{
  "arch": "dit",
  "image_size": 32,
  "horizontal_flip": true,
  "conditioning": "none",
  "cond_dim": 192,
  "norm": "layernorm",
  "kv_group_size": 2,
  "patch_size": [2, 2],
  "layers": 6,
  "beta2": 0.999,
  "steps": 29700,
  "final_lr_fraction": 0,
  "weight_decay": 0.07
}
Rows from block 3 of a small image diffusion model, named by matrix and row number. Rows with one number belong to one neuron. Each number is 500 + 50 x the weight over its row's rms, rounded and kept within 0 to 999. All counts start at 0. Numbers have three digits each.
After each neuron's rows are labels from the 100 images, of 14976 (inputs lightly noised), where the neuron reaches its highest value: "patch colour" is the nearest of a few named colours to the mean colour under the peak. Only what is clearly more common there than usual is listed. The data: photos with spoken descriptions (Open Images, Localized Narratives).
# fc1: MLP up (model.blocks.3.mlp.fc1.weight, 768x192), inputs 0-191
# fc2: MLP down (model.blocks.3.mlp.fc2.weight, 192x768, transposed), outputs 0-191

fc1.199:490500470500500509501512502500563501465498500498559505696495510500501500485495455458514503502564500501498429624536500543413500512494500500500479500495523474498500435504466496555476504506451500542457745502617501518496500498496500541500510500500505406500500500500493499500500505504205499508500452499456503515500496508499500636492502506522583485525369500501481503501604500522500424500486500502500532487500500501503500513555500503521467513500495470508500548484484501477577499490499500573547499500500500500509487777533499500463481500489486504500500500502514495499554342500518500432
fc2.199:502499502511499500500482500504491500500512498495500500500500500500500500500515519500515500500500485500504426274500500592412500501500504501501499500500500500500542496499440657502500500499500500500588763500492500500516500500500498492508500451500640500484500499500500501500500500481500500522500499494502498506500493500486500562496500498500301508523500500500531505499500500500499500503497501500503500521159500493504549500284503500501500501503501500501503500500500460499487500500500500500502500500523500451487500319499534500486502500500500500500509501501500500575502500501363500501
patch colour: brown

fc1.184:474499498500501499502494499543534409522504503505501494501499532582512500500504503501500500482501503500497505499500511500499400478522539506500345499511469503503340500497504502400478497536501500500473501501500497500500497415510500501500609502499500498499500500499493506515500495620500501503499501503388495497505380500497500503495619517505498767292499497500500500497499500499500500500500500634500500499462500500498505500501501498500499500485500483498500529505497497500506509492500500500480500500578500501499486484474514499498500500500422107500500461497500470515499499501495500473
fc2.184:501498491510436516500486500508500543491500501500500500501500475500493500500504509500999500501500460500507501507500523510500430503505495499420466499535500628500501501495617504496466500512501511498350500500505500656499500446499502484506502401500500471588506498500500500521500492500499500525498508502496498504504530574481507505483479500500500568500503500500496502495421497500418514500497500598495497497486500500495437476489507500500503494498522473500509520500492493500498500500500500500483499500509501551482500526633503500498500500500500500500500499500500500436502500460509500461
patch colour: blue

fc1.670:500498500500500502498508499500500566500500500500500503500521457514500500500500500501847000511500500501517500500500500500500500500501500500500500519503500499501496499500470500490500500499498500500496500501500528500500500500500500546500498500500498500500500500500500501502500500500500518498500471497500500500500494495500500500500504528499500515497499500500500500500500500501500500500500500500498500498469501500514499499509500500500500500506544502470505506501500501500497500500500500500498500500486502500500509500500500500500500500500500500500500499505499500494502500498500500496
fc2.670:503503500490498505457513500518505500500500500500499502500500500502500500502500501420503999500500500500493501500500501500501500500497500486501500499500500457500500510502499500500500500499497494500502501502500500501500500499504500500499500500500502501499487519500500501500500495389498500500497471499501500502442516513500500502518500474500499500497500500500500494500500500499500500500500451499507500500500500498484500500502485500500500530484500500499500500500500498489500500500500500500500505500500500487504500500500499500500499500500500501500501500496500500462499500501500500509
patch colour: white

fc1.466:500492471499499422467500502500499501523502470500498503500508502500619497564551527498499501502496507499505533502500500549500498498499500500499367507503618500499543500536288500581501539486500500474578495504493500481502500657488500501496497378499500503500499500506506492500500500500500484500500506500500502500527501543506500500498498524487499544500499500431478504492500500501500500908500494794506500503384466499500500501556500498498501494500500500493524500522500494500500505513500501551501497500512500500500498500515507500510501500500500503499500350500510501501500502524485500499
fc2.466:508504500507501447500500500495500500501506539500502500500500498499888500500503502500514500497500500500495531499500500496404494497500501500546495500504500506500500500497500496486516500501500499489504501498490500500500500501502485501500500393507501500494499500500500475500500500500500501510807531505500500500489474469405500476443500500500505499516499500500498499539500500500823522499501500497492500664500500500504497520515500500500500500500497500501523532500500495502483500500500500500499507500501502468500500499593499500501673500500500499500502441500500500481501500501455500412
patch colour: blue

fc1.395:511515498500500475499500311476500500523501430500500539686590483419508500587503502500500500503500497498502297494500500500500500515499500496500500459493495518502519500500499513500507480499502500500518500500502499501499504488500487482514500478500507489315500500501516505500500500706501500530500494500504498500501501439500502400579446487500498488506498499482494503480496500490502502500638500473496503495500499509500500284846507518491500500531535506478545497496500506499647476505500500498500503500500500496500498484479398500459480500500500462500500500500497500500467500496480500507
fc2.395:502496499499494647500500500478500500502500506500501500497500499503490500500500500388515500500500502500500500500500510501500500500498500499499501502500500498500500500500463507500500500548500508503501500500500500500500500500484500500500500495500499500894498500500500491500500500163500500500500500477498500482500500500513500505500501500500500500500500500500500507506500500500561501500500501491501500509501500499501500501499500500500500500500500490500501500500501508503333500500500500500500500500496472493499500492499497500511130500500500500500500500500500500511501500500487500500
patch colour: black

fc1.591:520514646499499575501482500571499504566592580500494500559499503501499500500500503586499500499497500496483407493495497498502500500500500503499501484503499476500499499500497500489501463450599501661501500518522500502501500500500492466500501474501500496501499501500404500494500499494501495500605501500501500501778499548489491314417501507487500500501568495460500500528498499535500500497499500500498342481426500500500500627585460489503500554500501506499499497500500512500447499323497503496359501502504500500503485497499500500500503512503501500500502500500496500701661505504482498316
fc2.591:499495508483466481500506507500508500339500500486452500508500504500505500500504516497429500500500500500489501529500500500477500499500500500500500500499500513500503525499500643500500500504613500889499500500517500500500500500500550500501527779500490502500501500500500348500500502499508500508529498509499500500500490498500484500378497500500500500497500500500423500499500499500501500500499500500502499422522500500500300500303506500500500503501501499500500500500500644535500500500500500500437499500500500499495489546499470500500506500500500500500520500500500500383500500499532500500
patch colour: pink

fc1.296:537501505740500499500501501476500500500500509522500559501448493460716499457487501502623444499500500500468522500500500502500458524485500453500100500509460496508425501500555500465480500497502500502500501606499624497500504578505514473502491526500500495415500500500502500431500569542500500500500497500500529518503507499498500498500499500493499382495491476500501500496500500501500500500493500532636500499500500500541482500469500662498449509498502501450489501501500505493500521500502500500499590500440636500500525500500500500500500500500500478500500403448500500503499500499500500500
fc2.296:500501310499500377500500500500500491502500500560518496500500510497284500500500499500488487535500502500555440501500499500510480502494502501507632500500502545500356500504524481459476500500500499491493501500500845504500500261544533501500489500491499500614496499500500503501500483495492501460501513471490500355451498473499500500480515583500500502525500500500503503497502478500500502501421588496495500500493500494488500501528403500500500507497500504500503500500546502499499506500500500500500500500501313501514500502503500500502500500513500440500500361404500500500500500557500500500
patch colour: cyan; green

fc1.401:487500500500500321500503494500499503500444517504493500505500498500500500496499501500498500500500491500510497500500500495502500498500517500500500496488500498503482511496534499657476496517500500326500514501497500493502499493500525503500500528500495512501500491501500544501500499500504496500731498495500494490504500516499500501500500501500500500503499500497500500500505484484500501500495501500495508511501499500499602494500497500500502499503497478499502500499500498541544489513500503498530500500498500500500491507500500500502512500504500500500501499500496500000463500501499500440
fc2.401:500501659487339464511541500497493500500487504499539500500500494500500500500507500495435500502500501500502500500500513502440497501500501500497504501500483530500600609525556497506503500495500500580500500500495500499499500500500498513500501478502562497540494500500500501500500500500507500532499502500527501498406508500501500472523500500500505499502463500500501500500499563498506500499499494498500500501500500499500334499502501500500500508473500501500304500500500500619442500500500500500499499500500500474507500507500497500475497500500500500500492504500500500999502500502488500491
patch colour: pink

fc1.458:500499540500500512499500516534500511515500500500500500499500498500500500500500501500500500499500501500503500499500500498500500500501500498500500506497500507500489501500499500501520500419500500508504452501500500500500500500500479500500502500500502498500500500499503467500500493500500500466499500502504500500500492500500500499502500489500500500501499501501500500501431500500500500500494500495489500500495501499500500500621500500498500494509568501494498486500500503500494501501500500500485519500499500500500499499500500500506500500500500500500000500500500500500499500500500500500
fc2.458:472503506503448500501500500500500503460595500499513500506500500500500500500500498219500500500500500500507500501500497500486498509500498500503503500500500493500498500500503460497500500502500508498500500501480499500500500502501501499500499500499506504486501500500500427503500500286276500497500501498502501500499500470500500501498500498500500500499500500500492491500500499501500541505509499494500475500500500505503549501499500500500500500509987500501519500500500497500499500500500500500500500500500497491482500500500503500501499500500500497500498500500500500302499500500499500500
patch colour: pink

fc1.133:500500500500500499500503512505500589502494499487500500500500486501500500500498500500875524525500490500490497500500500500500500500498500448500500500507497501499500499500521515506499515500502500501500500500500501500500464498500500541500500500500499499500500500500500501500500499500500500494500500500500495500500501501500500500465500567336504502493482999500499500498500500500500500500500500500493500500482502500500484482498500491500500500504543500500505502502501503500500502500500500500500502500498500499500500500492500500504500500500500501500500500414503500503500500501499500499
fc2.133:504500500500509514500500500499500500502500500510501502500500500500500500500500500493499500500500510500499500500500500500500499500500503472519504500500500497500500500507501497500499500500500469508503502498500500499500500500501500505500500500500499500475510500500500499498500501417500500500495495495500500501471499501499485500504500501500500500439500000500502466500500500500500500499500499484497500500500500501509500647499499500500500502499502500500500500500500500500500499500500500500500500500475498497526500497487504500500498500500500500500511499501500500407494500494499500554
patch colour: white

fc1.460:500498466500500492500513464523500499529500467501500493446378516500500500499493546528500495499500628500500535548500500634500500478493500478500500518499484519501528478503499506503500533424502500510506404496425503371500501445508500487487497503500419622500500501500499535499500500500500500575498501493476499497502471505500500463513493474453540483554510509493376375595501500520500477988501500500500533499495502501500493502535500500511471504536489500576499557589500526436592508499504500500500495500511500505499489562478601500504500500500500502500500501492500500481500498500490500549
fc2.460:490500580502509512500500500499500544508442498500521498542500500500500500284497499500546500500500608500500582505500500536501493503500513468511501508500500499500622500503512431500505500174500501500522551500647500512500500500499498500640500544500428482508498499500500499500500500500500500622571504490467501498500503500425498497592500500500501500514500500500500496500500500500493457496537499500500492500498500500500499501475499500499500500503498317500499500500499500500317500500500500500500499500497500503499500502811575500501499500502500501500593500500500500500503500500500500489
patch colour: black

fc1.376:500499501500500365502500501460500501492505500500499501500499500498505499500499498542500500503500502500497459500500500391500486500499582499500500499502495492497500500501500503500500504502500500500492500500499500497500502617500502500499500682500499500500501501500496501501500500500500498500999500504500499500521520502466500484500500487498501494535553500501501501525500500500465501500500499766510475508500500503500500500500500584505500501466471521500498500500500532507371511500500500500501499500500500512500501500499500500500500500498500502500500491501484500507500501500530500502
fc2.376:499500477502500191499500500500500500500491471448502500500500483500500500500500499500500500500500502500496500500500502501501487507507501501499434501500518502500498506500405502500509500504500499500500500499500501507500500498500482500500501999500503500506498501500500500500500500501500500500723498475489495500501500511500500500496500500500500488503500500500504501500500563500500500500501500442501497497500500495498500500499500500500500502525435499500519500500500501500507500500500500500500501500500502494510500499509500500501495500500500341500509500499500500498501500500500500501
patch colour: cyan

fc1.71:500500506568499469500772501456500502830545469501499500607498500490500497501497506505499502495500500500469616500499500538501500499488500500500500509499501507504500498500500534692469502579492501651504500499499494500500500500502500496500501453492496489454500500500507523504500501500501495542500499508509500500500513494514500525500497500498496500500379493500521500499631499489499500499500500501500502494323497500500486458276500500500501502454386500493479488500501500500515495502503501498469499501499499500500506533455500501502500500501500500500500500500494500501627500500540500332
fc2.71:497535499518532494500706500517500500150499489503491501344500499499496500430490500500500498500500586500470516500500500500453501500500507502500500499500500496500519500499499456489468500475489499346498499500392499451500500496501375498501499495496488507501510499500500535500500500500519500487521505502500500500435520455506500507557503499500500500500323500500362500506598500496500483585455489500500555487416500501501503500678442500500500497494363514500446500500500477498428500500500500500571498500566495498503502500420493500507673500500500500498499510501500500389501500498500500474
patch colour: brown

fc1.245:481499397584500456520504416498500500552545541500500500525500503490494499538500499479500499501500501500501562504500500478484500440500500500500500458497578499499512450527483515506500569421500500739504481475486454500500500514500501501705501548500421490500500499501485517500500500561500625219520486496380499499500417500603500736545492499511496499501499499500502500515500500500500506500499501501487412559557470500530372502431500503518500453503502422501500503563500458382492467485500500500487500500498498510500491449499498500500501500500500482500500500502544500582330500484498500443
fc2.245:500472441502482496500497500514500500484271552501483500457500511501545500500481495256500500500500500500501291500500667500504497497500491499491501473500500484500500500500500469500500500500500513414624500500478501771499500499449510503507499305516457520675497502500500501501500500500503500521500503528497494500589499500649485500497512499500502508501500499501494424499446505500498502518499500499503578521501500499501500500584511500504500501500463460500481500500500483500307500500500500500530501500496500500498499496504510500498405500505500499500558500499500500500500500500453500494
patch colour: brown

fc1.6:497500500500500493495500510500500500501500499501500500499511503497516499501511503496500500500500500501506500500500500508500000499557500500500500500494501500500499500496498495498507499500500500500500500500500498500507500640463500532500503500500501499500500499500517500501500497500500500500415499500500501496503499501500500499522500500578500485505507500500500500499497500496500500500500500501500500500502499499502518514505501718501546493496498500501476495500500500499502502500500500500500501500500501499499500501500500500500500497500500518500500501501501500500500500503502500495
fc2.6:500502503503506500500500500501500496500499499500500500499500501500500500500498500500500500500500500500477500500500487498515676500500501500500500500500500511500510501500500500500500500500500500501500500500500500500500500500500500500500500500500500500500500500500500500500500500510500500498500511501501499500501501500500500500500499500500500498502500500500501500500500500500999500500513500466500500500500500498500500500500500500500500502500502501500501500500500500500502500500500500500500500500507500498504500500500499500500500500500500421500502547500500500500500500500500500500
patch colour: blue; cyan

fc1.174:499499507500500543502400500499582496497575500498500500511500500500500500507512510500500500493498509500500506474500500417468497500500528504500500507500499516500501513500502493537501504482488500489500497500581500500500501502494500501500502501500529493500500500500503512500500500500500500496500498495500494504547499500470500506501501498535501499495565499511000501468563500506499500500503500501495500545500502500501500219513500500502500501512501457518499500500492556475482500504500500500496500500500500504500500571616456500460500499500500501500500499500465500489486503500460500543
fc2.174:500502501500471507500389500515500499494434499507502500483500500501466500500506503464516501507515541500488490400500517483593500503510538499521504500500500535500494509500502464501502500553454500608538495495491500497482500500499539501500500427506500622479500495500500543507500497500500443524487468480856500496527483507642510426501503500500500500500546500502275498406435464498502450500501508494500845501499500501490496634500496500500500535501492464500497500500517501466515499500500500491499504500500500492507499459619497500536479500500500500500481496500500500496498500501501500548
patch colour: pink

fc1.539:449499494660500502499497500499500439500500500537500640501494500523573501502349500499500639544499500530421499501500500555500358477483500506500286503501501502502454499519500499500499511502480500500500500499500433501500496497420536430500481500485484500421500500500498500550500584584500500499511494474474582499499500421501500491499587508358500586472499601501503500495500500500500430500498500500703500497470495500453500500457500498500223512500500520500500500515500498521522501500506500501500388500404349500501500434500501389499500501500500438500500493480501500500504500527485500479
fc2.539:494494470502514499470499500508500498518535497499503496510500480526501500499418494501471506245500497500516499505500501455497459498500509501445549442500500510500501508501500507500391500369500506496321499786494310504500500319500500502500478500500500488528517491500500468485500490500505500499500466495500520334495519527494500495413501415500502529288522510500495602506500499498431500484482562553497500500500500505521499497497465500499502472489518455500500500500500500500494500500500500500474477500550611534500500500523503485490503500484500445499478473682500500499500500498501500500
patch colour: blue

fc1.168:527500508492497289522541531472481502500505525499482499495497485522457504500511518501495495506497500484500485501500493566517496501493500504497513498500498505497495500502511494495205512508495506514504505494486469289534501551513496499492508502501496500506499500513484499504500508482505491502557500505521502512545496501500500500502515496520507502506468501500502507500500492499498530495474500994500500482518501503502500501412476477512500527495491500500517507500500499515481500494490500499508503512504500524500499487460500511501501506502512386500519494501507507494498503492497499521
fc2.168:500502495521505500500502512499500528500515501468494500500500498499488500481500500506494500482500508500500498500500508496501156497500489500481543508501500515500499520496502505492088500505501500504440506500508500501500500461500500496500638126499488513544502501500500504499500500501500499525547500503497510482500499498487501462500508536500500499503500500500516510498504500499524505500466500499487438500500500493497483500501504500499500500502484500501505500500500516499502474500500500500497493500500510519516500494504500500502450500500500500500518498500500500501495500485511500503
patch colour: blue; cyan

fc1.554:440499496534500500502506590500590498501463512519542500439500512499525500532503528448502500499500499500499500384500500477500500502498500499500500503500518492498518595505497599506494613500423456462457266501500500602499500500500500497627508500500289540500500500500502478500500507529500499501554503500463500531480497500501500428469500486523399499500503504498543497500640500441499473500582500494500447500500498500499506510490508502497500500511499368508490500478501414517540494501500500500451500422501500500500542798534525500498490500493373504500309499508380500504504500500500500422
fc2.554:551504524459488499503436500500500502477503613500500501503500501500453500424500500411500500500500514500499499654500499255394499502502526502501509500500500545500503609498500352496501500500583496497558310505342499622500500501499500499632500539508361507496499500500500451500500498498496500540503499518508499501522495495576500474484502501500637502501500500500500510508495501501500496498499511500503763500717500499500501500540512500500500499500499498501518500500498546513500500500500500500501496500498500499496502381507592508494500500505500498500500526501500500523499500499596500517
patch colour: pink

fc1.312:484499500500500563498495507497500513500500500500570517500501492507393501501515504495500502518499500500517499499500500500500452500508499550500501502498501500502491501498519500500500500566500500508125499501500500500501500573500500600500679491500504497501500500500449503512500500500500499481482490469500500500539541727500500500501522430609500583501499499491499485500499500500523500500491500500499503500500504501500492501526499500509500501496817500499500506500500500500487500482520500648509499500500500504501500514484500500500501506500500303501500403500500500500500501551504500486
fc2.312:502498482500490500500499500502507501500500506517488500500500567500673500501496499460489500499500502500502500500500500508529507501500500493442687500494500533500498500500501501500121500500500500500620500511503500492500500501566491529498482495500502500501515500500500501498500500533500500500499499502503500461501498260500500500500499501500500501499486500500501489500544494500694500500501476426501500501501500503508500528469518500500500505493499513499499500500499475500509501500500500500506481500483504511487501505501494500500391500497500162500501496524500500502500500500508500474
patch colour: white

fc1.350:503500502499500000501503500501498500492485501503500500507502501500500499502500492520500501500500507500496500500500500500503500500500499500500500500499500489499499501498495498487500497500501500500511500500495500500503500500548484500496500500500500505506500500500479498504500500499500512363500496509501500470638502500500500494504500510500500500489500500504500505500500500502500502500500500501500500501500496500500498510500499500523500504482499499497481500500508499502500500492500500499494497501499500533500501500448500500500511500500501500500501500501500500452500500495499500489
fc2.350:452495415506567207500501500505500502500512499500439500499500496501503500500500500343434500497500504500499484499500503501477514514500493501573501456500500505500511464506495650500605500520501495544633500500495500501500500500500499500500500494503501504557501499499500501473500500560499500578365513501500500511814499475500458504513498504500500505493497500500498500504500508501500460498547487535500512500500500500476499503525480500499500494506274519497499500500518500502392500500500500500500500500499497489500500499416500500476499500500500496500522499500500500498501500496500500233
patch colour: pink

fc1.635:501498500500500503499500498497500493558500460500500502563493499500500503563495500571500508500502569500510500391500500503500499500502500500500500507499499499503500691500533504500335499494620500516501618500500497357501501500573500501492473495498501395500500503494505500501500495500499528651486500500481501499535477498702500417486497500459609503499470500498500499425500500525500500832500501500500498502461502497499500500567500500503500500498487498489500551515501678379499540498616500500501500500498500500496522500541543500500500498500500499500500500501478499375500420499390500500
fc2.635:500502501500500000500500500499500500500500626500503500500500499500500500500500500500631500500500498500513500500500500500188465500500501503499533500500500500500481500507517500499465500500464500500508500497505500494500500500500502498500500500500529500500501500500500500498500500500500500571528500510560500494500500499476500500535500500500500500499500500500500539695499553500499500500497500501501500580500500505500502516500499500499500502499501489500498500500500500500472500500500500500515500500496500503499500498500525500498461500500500502500500491500500500500501500500500500529
patch colour: black

fc1.577:502502500500500500497500497500501497520508500499500499504504500500506502505500475538502500499501500501499500500500500500500500499504500500500500498509500503501500483500495513502500489485502500474500500499500501487500500500376503477021500500499544494499500500500500471500500500501500619522506487500499500501501500500500500545475500500414907500500500500499500499495550500417500500500502500500500501493499500500498519353503505500503500505486498500501493500510500498507491515502504500503503500499500500500500489503501446500490499500500499499500500500499500500508496499500475500500
fc2.577:504500578501503501500591500500500500500479500500506500500500501500502500507499500500500500500500509500500507480500501500552500499500500500499500500500500524500500500502532501514498500500500500499500498500499500500500500500500499498961500500500500500494499500500500500501500500500513375500494497502505500500501500500500500422500502501500956500500522500500500501502500500500500501494500500500500500498508500500500500522500500500500500506499500500500500500500500500508513500500500500500500500500500500497502500500500499500506498500500500501500500500500500500499501500500614500564
patch colour: grey

fc1.550:497534593500500674450500499495744503572501492507500505495504494496497498500502511486495498500500488500523496500500500558300501500500497495494500501484504502502443497499500499518500499500495500512499506500427500529500507500331619506500520502502499501503500500500500501500500500500500497458525498525500499499380499500500500466468469498499499493503253505502502500427486473495500500499433500501477498475464501500503500494539495502500501502510521512482459501498499511487526502508499506500527499500493500499503506704739497500510500503501500502500500500500500500518508500500496480772
fc2.550:606550424493580499500474500498500501537500549500553496500500500498496500490500496501544501501500499500502500500500500502797495502481501500489493488475500488500495504506512500496504500444493513501499500500453500509498500500478403500517506487500500502471503500500500390500500500500500500191516501487497499476358499548502500502631503499500499497514389500500520534500501500500500500500484502500503501497640500500448497500503501500501500533610500304500536500500499454515501500500500500500500494500498500489496500458519499500500543500492500502500482500501500500500501500501500500806
patch colour: blue

fc1.370:500500500624500499500500500577500545532505500503573410486496497394638502500498503500500398509500499500500504496660500523500354477551500484500172498492466472500500498505421499500498500496500500500474499499499421501499500498496541638512490500500500500500500499500488500554500381607500499500505493482500403499500502553501500491514482515500500354499486483505502498488501604497501500500498500500501500498454497497505498500484500500499500503499528456499508537500500494507521501340500500553500627493595309499500468599499503498494500500500500472500500493492500470501501500630500500430
fc2.370:528504492503495499483511500503500498500500500500500518504500561487494500499735477502500491500500492500498500500500502485508459498579500512500646505441500521500459500501500506499401500537500510501367500543501357504500500317469499500500489500500491486591495500500500498493500530501500500500502500504496499706479501494492500495557542514500500500568524500500491534503500500500450493499490500603473501500500500496500530480498489500499500497501574609501501500500511505477500500500500500500500511500478568549498524497448547495501500500500500496500492467333500500501501500103499500508
patch colour: blue

fc1.106:501502500500500500500474500500500500500501500500500496500500500500501500500500500500883501492500499501484499500500500500500500531500500497500500500504498499500484500500496501500500495500500500500500500502500503500500513500500500497500504500500502500500500500500500501499500999500500500500500506505503398485500500500500500500481476500500500490507499500478500500500500500500500500500500500500451500501484490500496500500499500500500500498504513492501500500500500501500499500500500500500501500500501500500500499501499500500502500500500500504500500500500500500501500500500500500492
fc2.106:502507501500483507502494500507502500500500500500500500500500500501500500500504500485501500468500500500502500507500500500500498500498501500500502480500500510500500501496499500497500500501499472500511500502499500493500500500499500500500500499497502499487502497500500500501500999389500500500500499489500500500493490500500494500499482492500500500530500502500499508500500500500499499491500500499501500500500500500487500500504496500500500500500500445500500500500500500500500500500500500500496501500498524498513500483499500500500498500500500500500500500498500500479500500499500500501
patch colour: white

fc1.391:503498500500500578496462499515613499455515503493489490496504526501507500500503530450507501481500500500504500497500500534502500506500501501500501500494510509500506500497500480628408492648489500506451361500501499500487503492497568497500496531500457545500500500500500587500500500500411500482501520500501500501497467500498500501508500500475662501500596503503505500500642500491511501499502499496500499493501560501500510436531509498479500491501495503496499501508502488428511502512500501501502500500510500474500517371464926500318500499501494499500500501486494500475548500500533500287
fc2.391:502498500517504500497498500500500495693464501500496501496500504500500500509500500500479500500500303500500524532500532517490500500500500500492500500500500488500512371500490240502494500517523500497500317500515500501500498499502448499464499500500503525500500500503500554500500500482494500499532499491449504500498522497500503479500500499500313491500493500500526503499578498499500500477504500500498500457563500501500503506486500500497500501506501233500499501500500571399500485500500500500500506500500500498500504521500211500346607500500500496500391506498500500499502500500502500510
patch colour: pink

fc1.265:500498506597500538500556508500500501491608500503533500491448500500511500458478537500500494516613500500502500831531500503488501502500500496500500518501501512499493500499475532517460576471500500505500519502469499500500499500500500500501499497500470589500500500502494500498500500500500500500500496478500502500564477500500500500443502496514514481503500502495502499605543500497501518500500500499522500426441500500501554504500500500502452499515504444485500496496496500481507498447498370500344500500500501500500488483502500422929477500500500500500500500500553500434494363504500500499
fc2.265:500498517494397501500273500489499501501474492500484500462500496502513500475500507491532500500500536500515474328500621525500500504468460497500498501500500505500373526500587497516500500515440486604511512501600500518500500503500531481500500499494501500500500496500500314508500491492528498498502501526500499504608500502500500501506500492500492500498486500500312512371481500500500545482500500501538724271445500496492502516471473500500500501497501359500445500500500365501347500500500500500595503500508500479496500500500404500499534500500500504501515497503500500585501500551480500571
patch colour: grey

fc1.607:501499500640500488511496510487500500492499494500500551500470499478755500501500500500500515500500500500532472499500500504368345455516562448529174500500499500505501505500554494539500517501500500484501506574500516487500509501500500517499513497500500497500500500500500500499500498500500555503500483493500484500505500506500500497506455495504501482484587499449498482495491500502500500500500500502499500500500492500504500457500500597489500502485477500500506501498500493502490499500500500500502500500471513500500567495500500500500500501500468489500500101502496500517500500652529500500
fc2.607:500502504505532495475500500500500491501500502502494500496500464499029500501518499503503500498500500500498498500500483495501366503501502500501405500500509507500500500499493501503439500500500487500424500500500500500500500402509500504500501500498505500521494499500500500500500500498498501477505502502501500500514488409500500498481506500500500501512500500500500503500500500500498500500500494499498500500500500500500500501502494500500500500501500506500502500500500498501495500500500500500500502500509500502511501500491500500501608500500500382500505087498500500496500500504499500500
patch colour: cyan

fc1.762:493498511501500475586483574501500502556500401495500506498501514499500501509497509480500497500503500499498493469500500500354500499474500490500501499482500487500500500492508511474500490498500500473565504505500511511500500505521502500500482487396500503500501504493500531503500502500500499502493512492499495496496505504501500591484499476497500500500502500501515500501552519479502503999500498469500521500500503500487503501502501519493414494480501500487498500500499546502537528501531500500534507500505502500499509499505500500457500500500500518500501501493512354342494500523466514388
fc2.762:503501500500500500500500500500500500500500049500503500500500500500500500500500500470499500500500500500500500500500500500499499502500530500500500500500500500500500500501500500500498500500500501500500500500500500499500500500500500500500500775501500500500500500500500488500500500368500500500500500488499500500500500500926500500500500500500500500500500500500500500500500500500500500500500500501500500499500500500500500500500500500500500499501500500500501500500500500499500500500500500500500500500500500500498500500500500500500500500500500500500500500500500500500500500500500500500
patch colour: black

fc1.169:510502501500500532501500500496500500505486505499500508500504500485647499427474523505513505510500501500487477514500500455500494500500500475999345504504507501500500494535485505500428575489497452500490457493500473532500500560501500495550491500500510500500500500499501501512500486500500499528500508506486492530500479505499500502499497500499468465500500509549501499546500500496501500500540499483490501500487500500495491500492500576503500506498500500500500501500501487501526543501502500500500479409481468499500500502541500243505500500477500487500500469505501485499501500500533500500
fc2.169:500499547500488527495506500499500477515500495427465513534500499529622500431500499738569499463500504500439500530500500494534565469493459497580415492500500507500588501491449598513548500528463500500495516493500581498500500658500500501393573535497508499485498500500500251490500500501413500497444500500503497651565500490501500499508508493500493499503500499500472504624501499501527473519567681498500396583607500497623500500500500500500500500500513500500469500500500473501478499500500500500367530500519411490500499495557505500500500500500500492500542558424500500504500500504324500599
patch colour: white

fc1.605:497499450660500386487505443502500523500500506500500505460407500498507500504498496509513501546501512501506512501500546495500484509501500494598500500514497511499499503566480500489500500498499500498505503497500512317499502496493500500496371530500494499440501500500461498501500496500500533500500503359500502501503500496500500499480499451499503435529592500502505523500500504483500500500500500999500499505500505492512501577464500519520503500502428485501538501511499526501537500419500500500500500500500500513501504500504500500498488500446500469500500501501500500517500499536498503500
fc2.605:500517498505500466494500500469500501491502500492506500498500476493496500500501500500500501500500498500493500503500500500500488500500500500500450502500500499500500500504530500494513500501500501500461500500497500500500500500496500499500521342500501499500499500500500500546500500494500500500500500504489500482500507236501504500491512557500500484509500500500506497500500500500462500502500500999500498499497500498500500500501517500500500499501497499502507500500500501500501500500500500500500500500500500500498500489501500500503501500500500619500492501500500500503500500500499500569
patch colour: cyan; blue